Weights of a small class-conditioned image flow-matching model.
Model: 3.97M parameters, 48-pixel images, arch dit, norm layernorm, activation gelu, patch size [4, 4], layers 10, width 160.
Training: soap at rate 0.0036, 17000 steps, batches of 128.
Data: trained on crops of objects in photos (Visual Genome), 61751 training examples, 35.2 epochs.
Rows from block 3 of a small class-conditioned image flow-matching model, named by matrix and row number. Rows with one number belong to one neuron. Each number is 500 + 40 x the weight over its row's rms, rounded and kept within 0 to 999. All counts start at 0. Numbers have three digits each.
After each neuron's rows are labels from the 100 images, of 14976 (inputs lightly noised), where the neuron reaches its highest value: "colour at peak" is the nearest of a few named colours to the mean colour under the peak. Only what is clearly more common there than usual is listed. The data: crops of objects in photos (Visual Genome). In brackets: how many of the 100, against the usual share in percent.
# fc1: MLP up (model.blocks.3.mlp.fc1.weight, 320x160), inputs 0-159
# fc2: MLP down (model.blocks.3.mlp.fc2.weight, 160x320, transposed), outputs 0-159

fc1.275:554537479448513611491494577494523500449503471450513489482559532430512523508394497506518503581504535460472512467486491499511483490474526539568496442509491493507551444569481545504439530562484455497476497608460526499515546471499501525468511521521494523556513459494482556463407479499554507518552533515515508435516430511475505514526464561506500541516485535480471454453537475532479541582528551502515418476511407460493564526504515455511582490390443474479406452496476547473476506465517532
fc2.275:533529506548507553522544519505388467534467450535541532527466478446570521538454510512436514463467450503442442498451509499571534471505540535445496549475503436462515547548585469402462471459506533452509497496449470463585469547425510519524501575567518483483479491467523534552584507569516502394430489560481507456472475515549461526451571463502475485474511435502548457432550491475509501542494464488471558486457526495526476466554516442546488501523485527539477503496528459453522542527490525
colour at peak: black (54 vs 15.2)

fc1.164:465519459540554447432429440504475463545501493570524525533468455502525504496492445455415453496512455501517492615424492548471442471474521533520462535492454512559505476512499448508465517470512493479470539495458459541508542457553471418511495493551455512512530507423520566416585487480446471466598538530524487431455482487471537526457453500538479509490529505468554525533476485477574492487509485550478494458544532495457543497469469449526428597455448516505526508511473447478523424571515447
fc2.164:507497499541507539448524525462484435510538543412638461442462541523470499499494470443484464598513442535525560500560477476526577499512522505530532487499583476527547511486531467481493485535473466389497536541488496475415497523556493552538468511527566530515511489526508432397474510499500491456439484458495437471446484465486471510510552530572493515566455541513527475492564521474495509536567479470537540558541457418524498485524442526534520543567509495459464511525525565480529448524494501
colour at peak: pink (31 vs 9.7)

fc1.205:489567500526458492474570517529501473577482492589536530427529498491437543477499527434548580428508473462487562475507488494460460519461492501531502564495464468496535545471520438504484533478524541550413488484439464408461496587478570499556472576516480517486533442591548484467531478497572470492452472442492556484526476538579483537453425474497441561549525494475492493502474461491475422530511488429465492599537515495505482489477492524493505512491542532431452500538498460531461510522461535
fc2.205:493527516527441472494517458487461540538508517491486470533494548495523479538548489448515499422505528421477460538460501532445381443527478571517532412490471504547499379451503530523524473481564522493540506544493464426487522598474507489538525478481381502481485524464436552470510460521462480490468493534458412502535487497546502470537453476510475529461534459518550509522466412547545538480526477558477523536543520418496536537469511493548449472401487534481513509443484522508470549443502550
colour at peak: black (34 vs 15.2)

fc1.169:524467552495472466524533523533519529470523539495465470538501504475495575509533506544490548553521482492424599460515519529440414538462469546439480522475478591520512480514511496525465455471488533509405499531447451515539445470571485627469446506486522522470492506497482587495522515459516465460456527437534469534515496433494562432559490481562489483531532564505523498445482568451460482528520496468517510439555458459481506463504554543481509493480451548412524487525478494412493541476581449
fc2.169:516492544427439484494467502513547435473518486493466515476531479484523416483565506438541472514503582491446397460526526536478467518580472483507484491478464562483583451562505567496439423541438477466470523493491467519505453511485532444465578457529429507568521554489564485553505521496516493495480519515459467534484517562494482438514539550467478487476536513459489480515473527513461473500562437477439474515448491433479569511488389480536492443431506505460464564472438516416483476485527534
colour at peak: black (95 vs 15.2)

fc1.301:562487478481461537520471490541534505463475508469532512569539511531475548433532509542487524497498444470514592443496443553515501527427501420501520496510459535493504565450555465504524547473482439475478451405528439544507455488477432472522465472411477500565565567513579414467515492478496508516451523475523461515506426522535403531541517523550513557521503508439529536500490525444486490587443604562493508534574464533485469520532509459475466533543439536512539485500503555473510498515501525
fc2.301:481532479581500436540534514475491436487491392468525581475575496535503457441471467509477508586512511532474430522507540470388561509486531515550527485403512509484543574436530502486488519492503505484550517452472506528513441519526403470554478503513474495475506532468533456468428561532463517483473510449468537559481512505440519442464551534571429459534514509499503498453528481495512531475460468489505519458488505545566526503430500542492565493481481494513410508503434511516481435519417430
colour at peak: black (94 vs 15.2)

fc1.116:543523415524472501501499528516504508533510446468528483469503490474432517553402489502528503536464470441519482490533491500461521503448516516495508510490586555459511449467475465470574521428589493495407569530415471571543457461515594553481440568483536537462471533420532487513532576562473489493499582491554483473456559476479514498466484534477459480509509503463514475481504497523532446488481563476500565465537508512501504447419532497495439517478544546516448586524463554562473517556506445
fc2.116:492465499567500501543445504475514558511522619508511569506496498456471535534480554498510578473563502495526552451539462624555518409564433512522481505465477466510487552475535470511527600485571531482489557488406488511599508498490486489515521534482518454480529540484519508486478525510514520609547481501513522546427519464573526460513424479482521562484437522473477557507558472480475549493459493429435551520500516536495516510518496486457584498441488501482478502561497504517437503505480501
colour at peak: pink (27 vs 9.7)

fc1.165:477509502528544538461540569450500545526467496515549531430408518514493458503538472517491546518555532448480485507541535523496514446487513501474530467495558527473504450494578521502472506471575507583464495433497446512480471509472472518554464530481510450496469567412426478417518500519494456436586443434472530556522556556432485473505542561549523492560529521429521394508538506545477497476511532456510534456455538461549469512556506453526571492549489479454442479442495589517529506503501525
fc2.165:447540503553513467525568488482507490508468473498508577456562451510515577497433533447555486542520508516500473563516514480515516488476494481454542506527452471498522511475491455469461434468478436580473506530483520466533546519425496498412492514444461543478480500506495507599474488467450481446493476527465460512539423502443447508550573462498503578514511520499519412469426433505497466565518530465424557556501480512470477577520517458473412511553531503445503509441435429504567477530572493
colour at peak: pink (36 vs 9.7)

fc1.256:491533492515545507505553502464556531517500436521501611455438437486543493484531465480518489543425503452528438541486504476499540516480547459507427529451515509466469518508463571527492548452494448493386532543558435510491548521553523525458498519470464475472483466521521564552515455456508511542509564480491440501571507486509574445475492487580533463465457478487522591565489552436477542518540515463463535489506495514414484453571442541473481512509482384482516517511538465534519480475470569
fc2.256:504475521462485452517443534488479411545451488526508478516590529539534567455561500482514471514475502419464471444539592459483425489474476498517508447547495463529470531570496443468467486485478490511474419491532524425526560532425505446498513531496438495580494510505469508479482540619484500578539469594548507490453513501535570516495505542501442546456569482503507432489505481487518481492526455467574554512453527535530487517463476515560550491485484469561454417441489515491511562529477522
colour at peak: grey (78 vs 31.9)

fc1.18:539543517487414564562463534522542525478534521602515577514521550458511499467464505521490433505442500467472491547553514511471520530495514448471489525453445478562482487518538498493514450509485441468465531514530522480551515499521507551459492612573504555511513451530549525475409436445472522518479526493492530527606481528554545487478538469486471524546562540509493523542448446545527492462464463477444511443514538442523525478465462569583452525534477426537560513396492515458511504469463483
fc2.18:525506468535489500476468455505449479493460513378512441482522487458568551511461515475478562524454490410491520431519565502468522558487468490489584525517497568553576479520511452415541415466446478496501465551576447510525529498479452534525427500467526525467483524536482566472516466482545419493555482525447436458504534509504492524509529471496537540493559452504432518488484575462511541537448440448560433538467475515526508489563477450538529478491512454446497481457525477454511450571472479
colour at peak: pink (31 vs 9.7)

fc1.193:427489571446523496463473498466431466532518519487508576455470539510565478525537491436491533498507456524510501550532554518446564544506577531472481487486451501534457566475557495533476465448582564419484563508483490561519499435505511512404488477405525499431502484496508446498562544484486464540554489454502470487514505513508480494431413486491467533500554461461454489451477499566488560532576472483451505458492479597536527488488519483468503512500551522582506504449523569561453529533486544
fc2.193:514530389496547524511468526479516479522475472537430462447518465514479507478520441528514466512528395465471452490490527447495575529465539450509531515394545481517466434438449437513493545533578512499509472531486520582566482509522494533522485436500462501454403458535519493557474475512489463526511406502548524460442469477478456502539510564543477540423478534517474515481499534400440482463427541491444523522424507500455521488516488415484524520489532449508514543457483485563534514470496526
colour at peak: yellow (32 vs 0.5)

fc1.198:530462562492474517472531565492499563564450487489521454504494497542513438541438524511558476511579520566592534471419436469518526509550481496529489509513537514536467485485480466527464565379507494502480443499445479432520506514551445374530492485454479534457512557500492452579537472480470525555494568568544499493554528485487516501498544520568562458466511527496526439490513493500488570434517480511503522499504450515509466490471485476475490499551406454460503418572524482510478438450518468
fc2.198:550499428529553444491512443460534553509470574497493547466463534594506489515485493517510526504510445499538547464433471469486522500526508433479537451505460546502400534483531486468498491511549449426471512537442510508562488521585491517468433489456512470515438559437494535462480505495538528496484449532438511492404529508470578466518513486561483547447500462499571464476427491420498503461448492451545473528509521512466501529530464481588542444447517442450477519522562556514560492446489431
colour at peak: cyan (33 vs 0.9)

fc1.3:592471498452482519532553506430518455504499513455424505482560507485546498496508585509497465459488469512515494495557477507474525497514500501486539479475501569528472461465519509492469445532478459336532535531547606464472522510504508557550442588504465524587477486490482466524481461492491573565463468540489435500504387466489495491487588508501562505460459517445437468502484500477512512498484508484386484523477455424508513526486508508413503512550544543550537517524483464500536506476505539
fc2.3:543525504501475529477515490453476540540399505571436478493520547503503511549568500535502506522487462492466534569508519530515521560514449470437487468494452535502543499518449514471459412535528570502488451555595519493497448492530513460519542473482496455471464545456527472430498545518538478446453421542592529552477463445482516560458450496503516551552457420525480481538512452506565559525539443510507444510545462424443491522498541578513519505541425489506504528534492558434479470553543442
colour at peak: pink (28 vs 9.7)

fc1.173:487560508453566514536474516508510443493457423472518512456547511481496554460463476519538563524482519481460520479501471479443514553460462502545517571454491479438491533601521504522489538579512506526517508498497564524533507468454537514540499561439530473562462512538477518579489484580377519526471493546572443494516487445590487524460550531504461455516428481543420501494501433503597500459467474556566443541454476472449452514455532499499497487543493479489548531508565497529459540553479474
fc2.173:424541514503549506495499550456583450525495496477599455468545473422508506553489549537484455556500540466541491450496529512507474480471547423434520469482479518452480439491510594434503521423444534466452510513503529489486548541612478501467556483536494479409491489563497411502451501493523512509469546562524409511549479491547500470463531544507534445484515465521489553556475463537451516476444453474541511487507492486489516501564497489524523490443541491445474431483516433425532532531555486
colour at peak: pink (47 vs 9.7)

fc1.212:515584497512513520495554510420496511481554486527465521489618494537529447460508516539486538524518507482461512489469524468466470477510541466494460513512503429483499522522509527519462447425460504506508556516506497506516567495474500520462499596474470509475592394485497470456444475468517539520532425540464479568540581434477451504505511544464425460539475456449507479484561534474463500487524578600418491525506508439468498504553510520481463546461485401561494562441520561513530442470507498
fc2.212:527508510497504475518470549462492427459506517497582536446496509455503550455457530467522464527537579446436522550467487524491584537446509536472497533527520518432429499452442601572463501436565512477467486535493486528512393518541477552513514473519521471496465500552551546475542583505482432539500514433539507535438461503589507439498501558495478501504535552481461529510474474482542549557568452555439510488502535540505480511453499485579532459530492497553505440501422543551511461504529528
colour at peak: yellow (76 vs 0.5)

fc1.137:530491581494523574455442504524500475541489509500478541459511461582515512385466510482514462521492521508527467515563545555493450410536466424475531537480471489508594468491489421491465537540473488571451528402490436482504475504497502481579529454501522450533474505559508546595506514470513519522425451512497539467576470511423452449477490556545506550527528568506479538467433557498519512451492501472475473508446495458561513515493531520513464504561431566543487488439480484511468525537474507
fc2.137:500492508446548481472571494510470454502463514506441509469418552540492518484438476510508511514493461448558512478484467487499524464517489529547545459457516469541606529484534603420488503539522530431490578475470504479504460513546488521447494524521448565525475463492521437565499473474526570513502518505465497498486513462468430489583482469522461417515488453483458504541380557451420429562415512514514531523487451503465455484454475494507505534555488557476500438474449469492545568556501450
colour at peak: blue (31 vs 0.6)

fc1.297:523451491501479484442436508506463459559590455562494523547465479598507486510511461519592494565439448550524484509460470504497585463499488539532528540522500391494506464508508538574520467429449461548459461590555568488489496499490514506520492527511567551505479489469533503490509423511540454500552483486524465596581523451433508446574537553477508554515563465507508521553510439482517549505479457530509498521474525523501500524505526521440492505553548507531482513570468542537480424496476470
fc2.297:467495438463486457476480533485439467554496547511510466552502528383498518462521555494490443484539519542521563517565505568436526432428530469485458527486540496394604425494481521514523565559517551497506509461504520507460472511502559499526445456498481491487510523441532398510504581511474540508475536510466474625537503463455529506480462548497536487480499440533445560525493465490520468500559475482562555481464563540474495497546517509539496507528559505510496474434529422496529545504538476
colour at peak: pink (32 vs 9.7)

fc1.276:472518587552493558460454526545505500482487491509533450473491515531506533490444519520504517471536478497506407499377538522538526496459432523512427441517540440529544482422468458510487494548562558534484520492539514553514511501445473490438473494549469496529496467452491517492435466499484490498545535475512486471526471405543530507530450536512505434517539512443429521498497539547481563474461455457388509552453489489560490558490503429507435512575506458529496423577487531485556444472443458
fc2.276:553541483603437461540585467489479516539514481489525564480451499493567550575473493490552476471517585545512513507480529528497447536455481486544518593485441444436528493511506526453495488516509509471485547511498554446529517488486488532493536484561522460486525550488518478514574545548518555519498473639522508505466538546539518515548470447537507490512577510535544524475518443471551581467458498560514454487460493428502512523481487464454456504511544527397539552553500453562503543561464517
colour at peak: grey (83 vs 31.9)

fc1.156:512431479538496503517456522426502430460548469484508464463422471446412458529509504538544466528606391496619534508440455549514473503529477480539539441496460542500565449514515549498494498528582447533523512418551514489553449554547424487509523551497573504477525570506471486550497477479512470532493529541485493530516530509522539544482491523474479510513465490542523526574503508540570489453559496524487497486586505506462505485539488500375470486532564524475506497458450490466505506496485516
fc2.156:505518502578464466415458510530484534516488453550502503526523544471453534543477521481492566565533488513486426489452527511488520523578581591468436529458478451519532473482492452494506491484450502565537439580567525530438502510443537498520525544474541510480435466449469566491468446510498471511527469489499483472494488438476408446530488428521480536537442557569547580528423500443517427470460537507455498493537533563523459527468475565537517520460515524551495514490467484455543423530541507
colour at peak: white (98 vs 6)

fc1.183:533502500575464485460480516560510473516415523565421520515538449532479477478486464532548551453432512527540489474420509490503455510494532494545560491465492470488563489525458481490518462478510561414485436515515494444562550420472473534408490529491543493484521496487518522523497445532446565528562480426465475473480475595472469473495417511507441491492494483511527507417507495511433545511499521476516489471490524435503500524514451513457393492495468516450540451407415527553457527554556474
fc2.183:507525475511462483580502438562500425418527537450440493459496536550501579505451481462470492496432413439555504426520530527510464508532462519462527513469538482474529514422449500514473492563502427468486490519588517535454583496471377568563542502501506476421542555555508486520419555547549562460538479520481547497479496579498500495459461495537492511497498468497429494500482478478581459503507464499442507541540476464491546501495487542465469497487495562482449534482454499505463464479535479
colour at peak: white (29 vs 6)

fc1.268:530415516515542489560461492517415536513500426485511553509505477558399448472428499534456505462459538499453542470510536472448544435468498516496532491501489417487516459496570577540515528584478447502462523442553470506511535506579460483525532547529442536501503495431468538491445491446523519570574567455461475515533471486517500520504462537443373488454494537530483473545499482539501561534468450475502447501559482482493480546545548542483491551509535571483485484484516484485435460453521527
fc2.268:496494468510453442501507559491485478473468573536481535507593545539494513512515493529516495475491527513535534465459463510534556490462500535546487424512488554575456525503516582541478535540523536509485526461526483555492425439473499546531523471497523495501540468431541468525534517509512585468469509471441503469544481597527601503493504495536475504472527520484478507464531443585490551435490448436448381520560541500494507492577601557483535496465479542474516550424567544540539507469449473
colour at peak: yellow (34 vs 0.5); orange (34 vs 1.3)

fc1.245:488527513481487458553447517430462481474519569468398511455567452427510488510427425542535498476528519531520556463535538508464463509472532431444547460462494512476469505438486597468469455462536491556438486531556457518549571482494484525472493498547444526519469411496482501516496502510495563385514500457467491420514559568490460495536501496464524518505468515447524504503554469480444467453536509484426507467571519419505521482523480531493536523531475455508579479409542486518473530543525500
fc2.245:529437540530496507475563548509417492514492541491432536577522529539488445540488446460438482508448505527498493470468502532525454449453507482495483506413406517525462507482485518465524523446481574512532557439535481543556443496443511492553548519562521457494471522508452496451515551534501494575513486447440430468532467523456484482554462430517486449499437469506541524450538517546504477532498437542511462546464462468481493519572535463470475398491570507586455443564522450472508530446489532
colour at peak: black (54 vs 15.2)

fc1.172:499471506479539489504452473476531533518522491509458516488537492425389530498453523480469480521499537498478498494477416545533551509492499472469493508559509514571493478629503556542585479531536481500534536487578534518539532545475496482426515518542488532530463476479517501517386513541492472525421525510434465526513465431511476506539524565497515513533460514484463489483481520492476453455476426477596437513523531436593521459537481436523463480417528500407487444467444509463533450471467445
fc2.172:579425483471491454497494485524525580470516490471449472532497461472464525486490490478534491519533502527515484480483575528568527373552523487470484505618504558598533534497446476571547504503544408528554533530562477457490550528433539487516467538448427489530469485466470502445563541466515460522483499463505465474474500462577526486493519574460506514467531468527479489478434571518476403476507529493429566460484527569434506497483479479433533464528514455531531507515515507466535523522528481
colour at peak: cyan (36 vs 0.9)

fc1.16:488463502471504478500500486473492531471559504501525457568506574564553533529514532433615483492534514516482463500540522457501429562567511472495465555543496467438555490466493512511538430513590531505489504467561482471510504473536523540544479475518450463489529479441480463530548543493464524531455541509557528551479584463527470481454488491366434537426477501576484432508530472508500511407588495538488561482445493522518536497482519458551468462467595457499466440488484519512514527492545488
fc2.16:461554548521491464508522562499556456541493452546444493500499436530514549462479540520469443526527445450520534506469471550498505560467491442455488556488534519435531427522485540494509508513495457490587481464587497484436480455566500467555514557460526479490464550496563552474456476497445507603525512503383457517464529550527549531532483551458428525472538524544456477438476535540469483536495464465534588481477493527464481527500469496534588530488437524455554470514482463459521480421447514
colour at peak: grey (64 vs 31.9)

fc1.37:442530552513485536501481469553502489539536415513535498530458456489524484530515574448465560461472445587468469493492544579529573502562480455525445436476533550478485455506499490497570528494526438511553590561491504468518544529476498430484542558457467520520464518460440493583423510511491471550532510529491516516479484521524519472476435526387515569417533496496486495505566490522487452489476470465504473466486484465465462539470540452444438564473481479460482474515543473509495388533450491
fc2.37:535548445485483510540562499568462508417505448426487458520540558535549490427536500478451530562466474565528554572553456477487528554454487558525479471442554512614570501512578520503542549541465467550522487505489504457389456465554455545537524516580482496443477457512501475519532489444506508489462486492499474506553525500524515467571512519487531557442594599477506494516501471451476481490559532570459438494518528466521509522489509503525494494486486563559509478512524496455517502501528455
colour at peak: cyan (33 vs 0.9)

fc1.208:575531543427458491506478458515563449490494470535563506475472586535411528503468458511507535451456443437474506436488531570445528476559541555512511496567508511442540497472601518511474427494483537507456571542562503472518404506501543525486526570435457529489489483452497472494500513540504408523495500563493561501504492524440514500447436481543498472503502478535454513530485489512438422519478506453472485547522548522489520514448509532500476475455514535454542493484464413425569540526554471
fc2.208:496421491536503554496491568535409470562503449481466492574559483466488557488492532510504555501436498518486511519498498515508513516521455466473544487516464437577518512470545488506451431502478491508520496477576462526476536486448509526465531564471528510557477529511548523508499411499497492472485480507447461501518433555446439482450580490571415526543445467525465461506541488458567537634417557510511542505517511531521490468515495521473480473527498552534542490571529560455441496391529510
colour at peak: blue (31 vs 0.6)

fc1.294:456478550490555550536464459442530574502490551576478491500488481560503554539467486525482461503551512518479439508527524432522449486524513471467509516506559424527506530564473505576469561468583471500500445489536543592452487517586532540444527561534422519582482433547486534538532536526474473491466462507537548461472474501518442516539490521475464518447489463526526536529531457478470529503462486506562473497506508464548535515470528421534523495551454529442480564516474517498480555407598435
fc2.294:529450539521567506514480463489477488476533520492505487552464495449601499541406543489586486471536501457536505487414526422484532571465493417472517460507523538564493581529504530549508493465503613498498507492500486501550454428515447500513505549524443457593471472573528517561428480505593455483503551432483522481463482463491499481471500487523489462521498491480505493565424517494426510499499556530502504520517486468475499458446478562475533497488511527585539455513504461484570492522402480
colour at peak: grey (83 vs 31.9)

fc1.203:482511484481537516549500525510438469473513438530435491494422481514603534481551503532518476471438538469565544554483447504485547479482459504482490503446500511577509493449493500550557451472532488580472562492511532502572523537541479440546515502425499602461465480445457485576563497507510493508591522519504555520532583440531490490490458561449482523480466478462460486421482479566495471453536419491488475423488533486474510422473508496535501532485433480502464487504517439435514422523539526
fc2.203:435592516502491484622447476443554569500482484473426485454547507502561502504512507503473500483528516459487501521545487489558483431455397477513500490536506448451487528491491481532572534532492554614528479513454455505525481522534495452488491505592542389415532465485446540552481530535456540435494443424536501504493496493486498514508519479562505450483510530536528485535516497514558462519514496528458458412492522458546498569525477572510502465538455509490544523521505428492546565473511512
colour at peak: cyan (48 vs 0.9); blue (27 vs 0.6)

fc1.13:481497529461526480522455468466536404528459575471455581444504552499539494595510483491488459508484482495473530499571532502514520583462474546497449556506470515495529510485447484511440486483517522553594419444478478455489494449440506505393482529510494513524538550426517529485509519517571496475511437507442514522521462502450504537526480528461414457519438545491428479542523498525442460572538510452481547533478452503488515529548512490379460499493447531482456516576533503495465428489536504
fc2.13:435537529496502488496583560460553468533523495548502439492509514493515517511456560524455531479503494495502490534584459499481511482523520477455523466515457511565545442528529498463495534454529473510530508462517541529411475525500516537515500515566510499460448518428483559485490572506463565473466478483522606553567619521523513508491449568496520496550466515484520512443419468571555563451469590509510454490508499525543464505487463480528544524596446412520523500609458555516498489483508490
colour at peak: yellow (49 vs 0.5)

fc1.216:558535531496486536477463424494465443491447448501494603540524562509462501452578494435443560475422569464499536583531494480457460514519511487491584514518494579408473502587529514501454536513510504492536519474475477505507460474477513495511472532475522510508521508530508498555436470439510502512511553537516489493446486455449477489463537544558501537618440636500485488513511513505474519512481512478503506555489499475529517468535538498587529541533476421504566478523512575554498549461459503
fc2.216:528443524496555544518611537569499524498505503480470546536503477519506541513589524493475466501512498485535507484484492509525497505541476474499591472558488492452408490499513548577489460488485565426517524465442521529495516526483531590463371515494525462516504520498438454487588556491485451500509519460522494504504460479453490517567382541469476466523457483516511474474452546480495517557498493475506555511438564444514441479428458524551409463480533500529532501473500509527428513488538407
colour at peak: cyan (26 vs 0.9); yellow (25 vs 0.5)

fc1.80:515488466453486481533561482502542446476475519507427508499526521403503545536564488539546445510493549600503462502527513446438446432535531528510446439474556444524526500505598480479524555543453531435499531505508484478476507546468499448503552485533528572470465563527482569482551481599502515462582498457574537532501460443481505497440538461468516475489523490519558537481483523442483468493566532508521487477499484412381515542504459503506535530491498518503514512571469486498439477432505449
fc2.80:483477447485537482428454546471490468479540477487439539542519456486459494488593546479530472501592530566535572477523440534564439474526510465473405462463541496464487480514531540496530534509510496488532519514457532511526510489509448504432544481578454528528472525473501563450479484428491543492531504507495589548561502467399477439518513469476495477459555508521531487503496469524474450470535476505528557572492493445567549539521482543570592432497469522475546472560477503475421546460556548
colour at peak: grey (84 vs 31.9)

fc1.157:492593506461515492475517511506460518570543479525465441529493586506449540526471494479484511483455448468520544555547486522489546538505537466494527528508481507484445544553451503537462470516494446495491551510467495472573500503470432484454548549471359499495452550450498493459504506479426511515457501465491419367503446540492519478449517471466589509549500468512463508445499455495487518515513471510567377465499458464477527458513497447514484502430451400551531464509524506541493507523504557
fc2.157:432525541447493547527432500443576469417577518503491434591516449508552504492453515388462474462558520414527461536526527465475496533564490541569525552463534506473522562512510556454479479502484459479465538499558485427526517502405505470500522539445538488462503511454555468471492496541556513485560474459550518532521496569488497515484521462426487492507483475505483517528565525465483440514516513559537484555401525448494490550495505487486494533528427492559456574454547510494528476487484545
colour at peak: black (57 vs 15.2)

fc1.175:510460539445527530545519464527509565548553471491473514487572499481502508456524500494485591518446501504455529560510533436524586509555419520524505504499465526425504508516423482481541468501497434513526511420511576492465477511478493522444539521497583487489534479460548553469561470458445456552511535585442520521501444369497557526467527543433546596502469464538446549490462573504512523572467466505426528497489488484524456497527530522513512578539471493546541519512486497478478459492515513
fc2.175:443489463508422482501575476543405497493547507466481505534418533471493539503510484473457553493520531524513489564536579493578502465428426439461533564500537513499461505519526473479556472491448534518532393473547507493490564486498437504484554539531431462512512482483535459473404488447502547490537555534529480519480506489532423498450518445485427510466468548548525553458549528489522533487557512527448529488496541561470520522456491547449451502520524547485400506547527508555455525430536507
colour at peak: yellow (54 vs 0.5); green (31 vs 0.8)

fc1.296:484564421440493500518531444441448505473495516445511484476520456524502471473522473501459473491448491363480585482581441510458532469466591551563480524441479464491525512492460476496541502453495466512442494481518456494471545502454438473437494600492532487417452456551515491529471536525519497440482526496461451512492600492435565531511517492551544488493460511530508558552542606486484457565505510472461520461546484486519555531441495494479450496463496501549502563529490514494444467505513453
fc2.296:458514515472566512522540587498555471485534466551498421513479476587536545431527540465550513570468463429438563492469496564592507467433515555521479486481526472511553590491501432508562446479532510496512439507479546474449515432513484489441492510543496516516472499488465501506511551495477529562529550554474529488497483498422505513565463386473506518566544500484546533490454432417533535551495553504520483505522505455479524506444532527532543478463464474524547473411446547526507507500527490
colour at peak: yellow (61 vs 0.5)

fc1.189:620454499469493517483481486460502527487458443484482517426444487445515496480510524470534481525547543470518507481543498496462519451527580488414589457519520526439499562441517520469459462553581519522443550509477470518448435454477484452488508468535520562464479508491417463451481560510555503531527492530525516555526541519513457457526521503542515464547533497530502486435476556557477520464609576473432502481520444519474543419514496461479470542563476524502505456452407492550501474449456518
fc2.189:417511504478547467533454480471540495464457472506541511517518553507476400478543499432469509572532421529557464537554519485500448534528656478454512470460484541468546515535490497438504509480580463535455481551586490525549475500502543502500542488402485499545493433439529458446499526434498509509511448544403542504527474464576495550515513520481478500537533556476456526469548489521531480532503482563502497453541501512530494498492534429596493476513548448448518517498477505520507458463476459
colour at peak: black (64 vs 15.2)

fc1.139:491478523479500514479508501490472443525482442550449464515529512466535473503563532546558497525550461461513516531423418499455445555506512489447509462473537452531521482433542431453463513517425466499479527461505488512528541436522539495495456514501442524415459619521533534496468497466516435456491413501555492523550530498436508435430426525409485518546444508482550506503447434527464485486466447524505483517564570497551488529589527482487547518447523520496469543441516526536496580493506547
fc2.139:498442503489496485467488461497494556517536509460411511498469538491563561522575527556529540498569481436478470561470569521489551494560529496504460493473489486485572542620531428503441543481475568497420464547534503497531475524437480478495462498520529512436458456526489439528470578508552473501468521420499497464480552523484429537496490435513519538610498493526482521480489524508445536530531533567527437511500497399461526553470519457489504496512477534477409463487541468515493507440562479
colour at peak: yellow (46 vs 0.5); orange (25 vs 1.3)

fc1.87:492528558491490533491457458553438558512518465482434547575500542457537530502509509474518493537465476493525483522509458642463498433472528584446439502465450536450475532502487537510490490497502498479503550506564514490494475501587469436518472527504445512585507615451497408469485506473477430537525521566477515490487497544458497516519552546504449517503537442540443581481490494579464491437473536502488498516560456485545422483513512530435474445484502546495486506523579558521477450489528530
fc2.87:513486523477496521502462570477474491472528528519504493586534459491481455463519515505563398509433464516505516519455499563539559416530505525458518532488496487527568483530539500452466463542482522497545534515559483526488456492482512491408473549484481479496485551535526619476506523485459481508471554515425518482471594406497490515519586559462447542550441529537451538438505544502512445520507520514461485462551530460462514476503463543575503590571534554502410528502535514479562462543474491
colour at peak: cyan (42 vs 0.9); white (27 vs 6)

fc1.92:539492452540449495496426524534495566521564480552434450479411489451531471539530573466494454509555489483470435453516528534513477476420448492460523558492541504508444459499508480468481506583567535512524523477458482415481506564434541477493528543536425507575533477444531498522438593580498489561503521496522509462488507457530537482545520492473457497473436574496528530477406533573552427510479507495500512464521487441514553569450492504458506529529477469479474420475493495489521474463469507
fc2.92:467554505437531481474564371559555498478519479479464500519432513484530577586558513441454487561539532501489493518459548503562487477525458500546532553504530520464492473496521432496472477450519457468487494425476571471515433526514496467509527599502544470489513421542599507562566560482460491452489480452480561533470424555485572494510496517509528521482486513504472537509439482541469583518493498481493494473477556493471515503479519557517467468529464580522528491502477563557538460560522458
colour at peak: grey (76 vs 31.9)

fc1.60:489508540450476545530489492458483412532455569526481509495494484508504482499413550442519551467531534511601435508586553523528505491531508504521443476548468462419471542508580594504416411534498555478544456530549478446533497495503466486544489467455503458461482521534518513416505553427426507514515469499543471510452484435537474527462536541507497470578469554484555529532436485473574515505528476492477493500500514503447548545491519533483459497483571420510531499434480494533518504480570542
fc2.60:451523521472393540500556531482526450507523515486500496539497468526470516451499459489467546533503476544555470476421497511554492586528549485516558516436449442468558432506453567533420548450442511447437403513553476485505513469473519492517472426534568503499490477522445481530466543545515518509495574449529480480503513468527435579535437494563517512450532559444458491491458556503519549588499440533527464512489453469560502493557490492533489489454519468502546486527411522533488511543481547
colour at peak: grey (79 vs 31.9)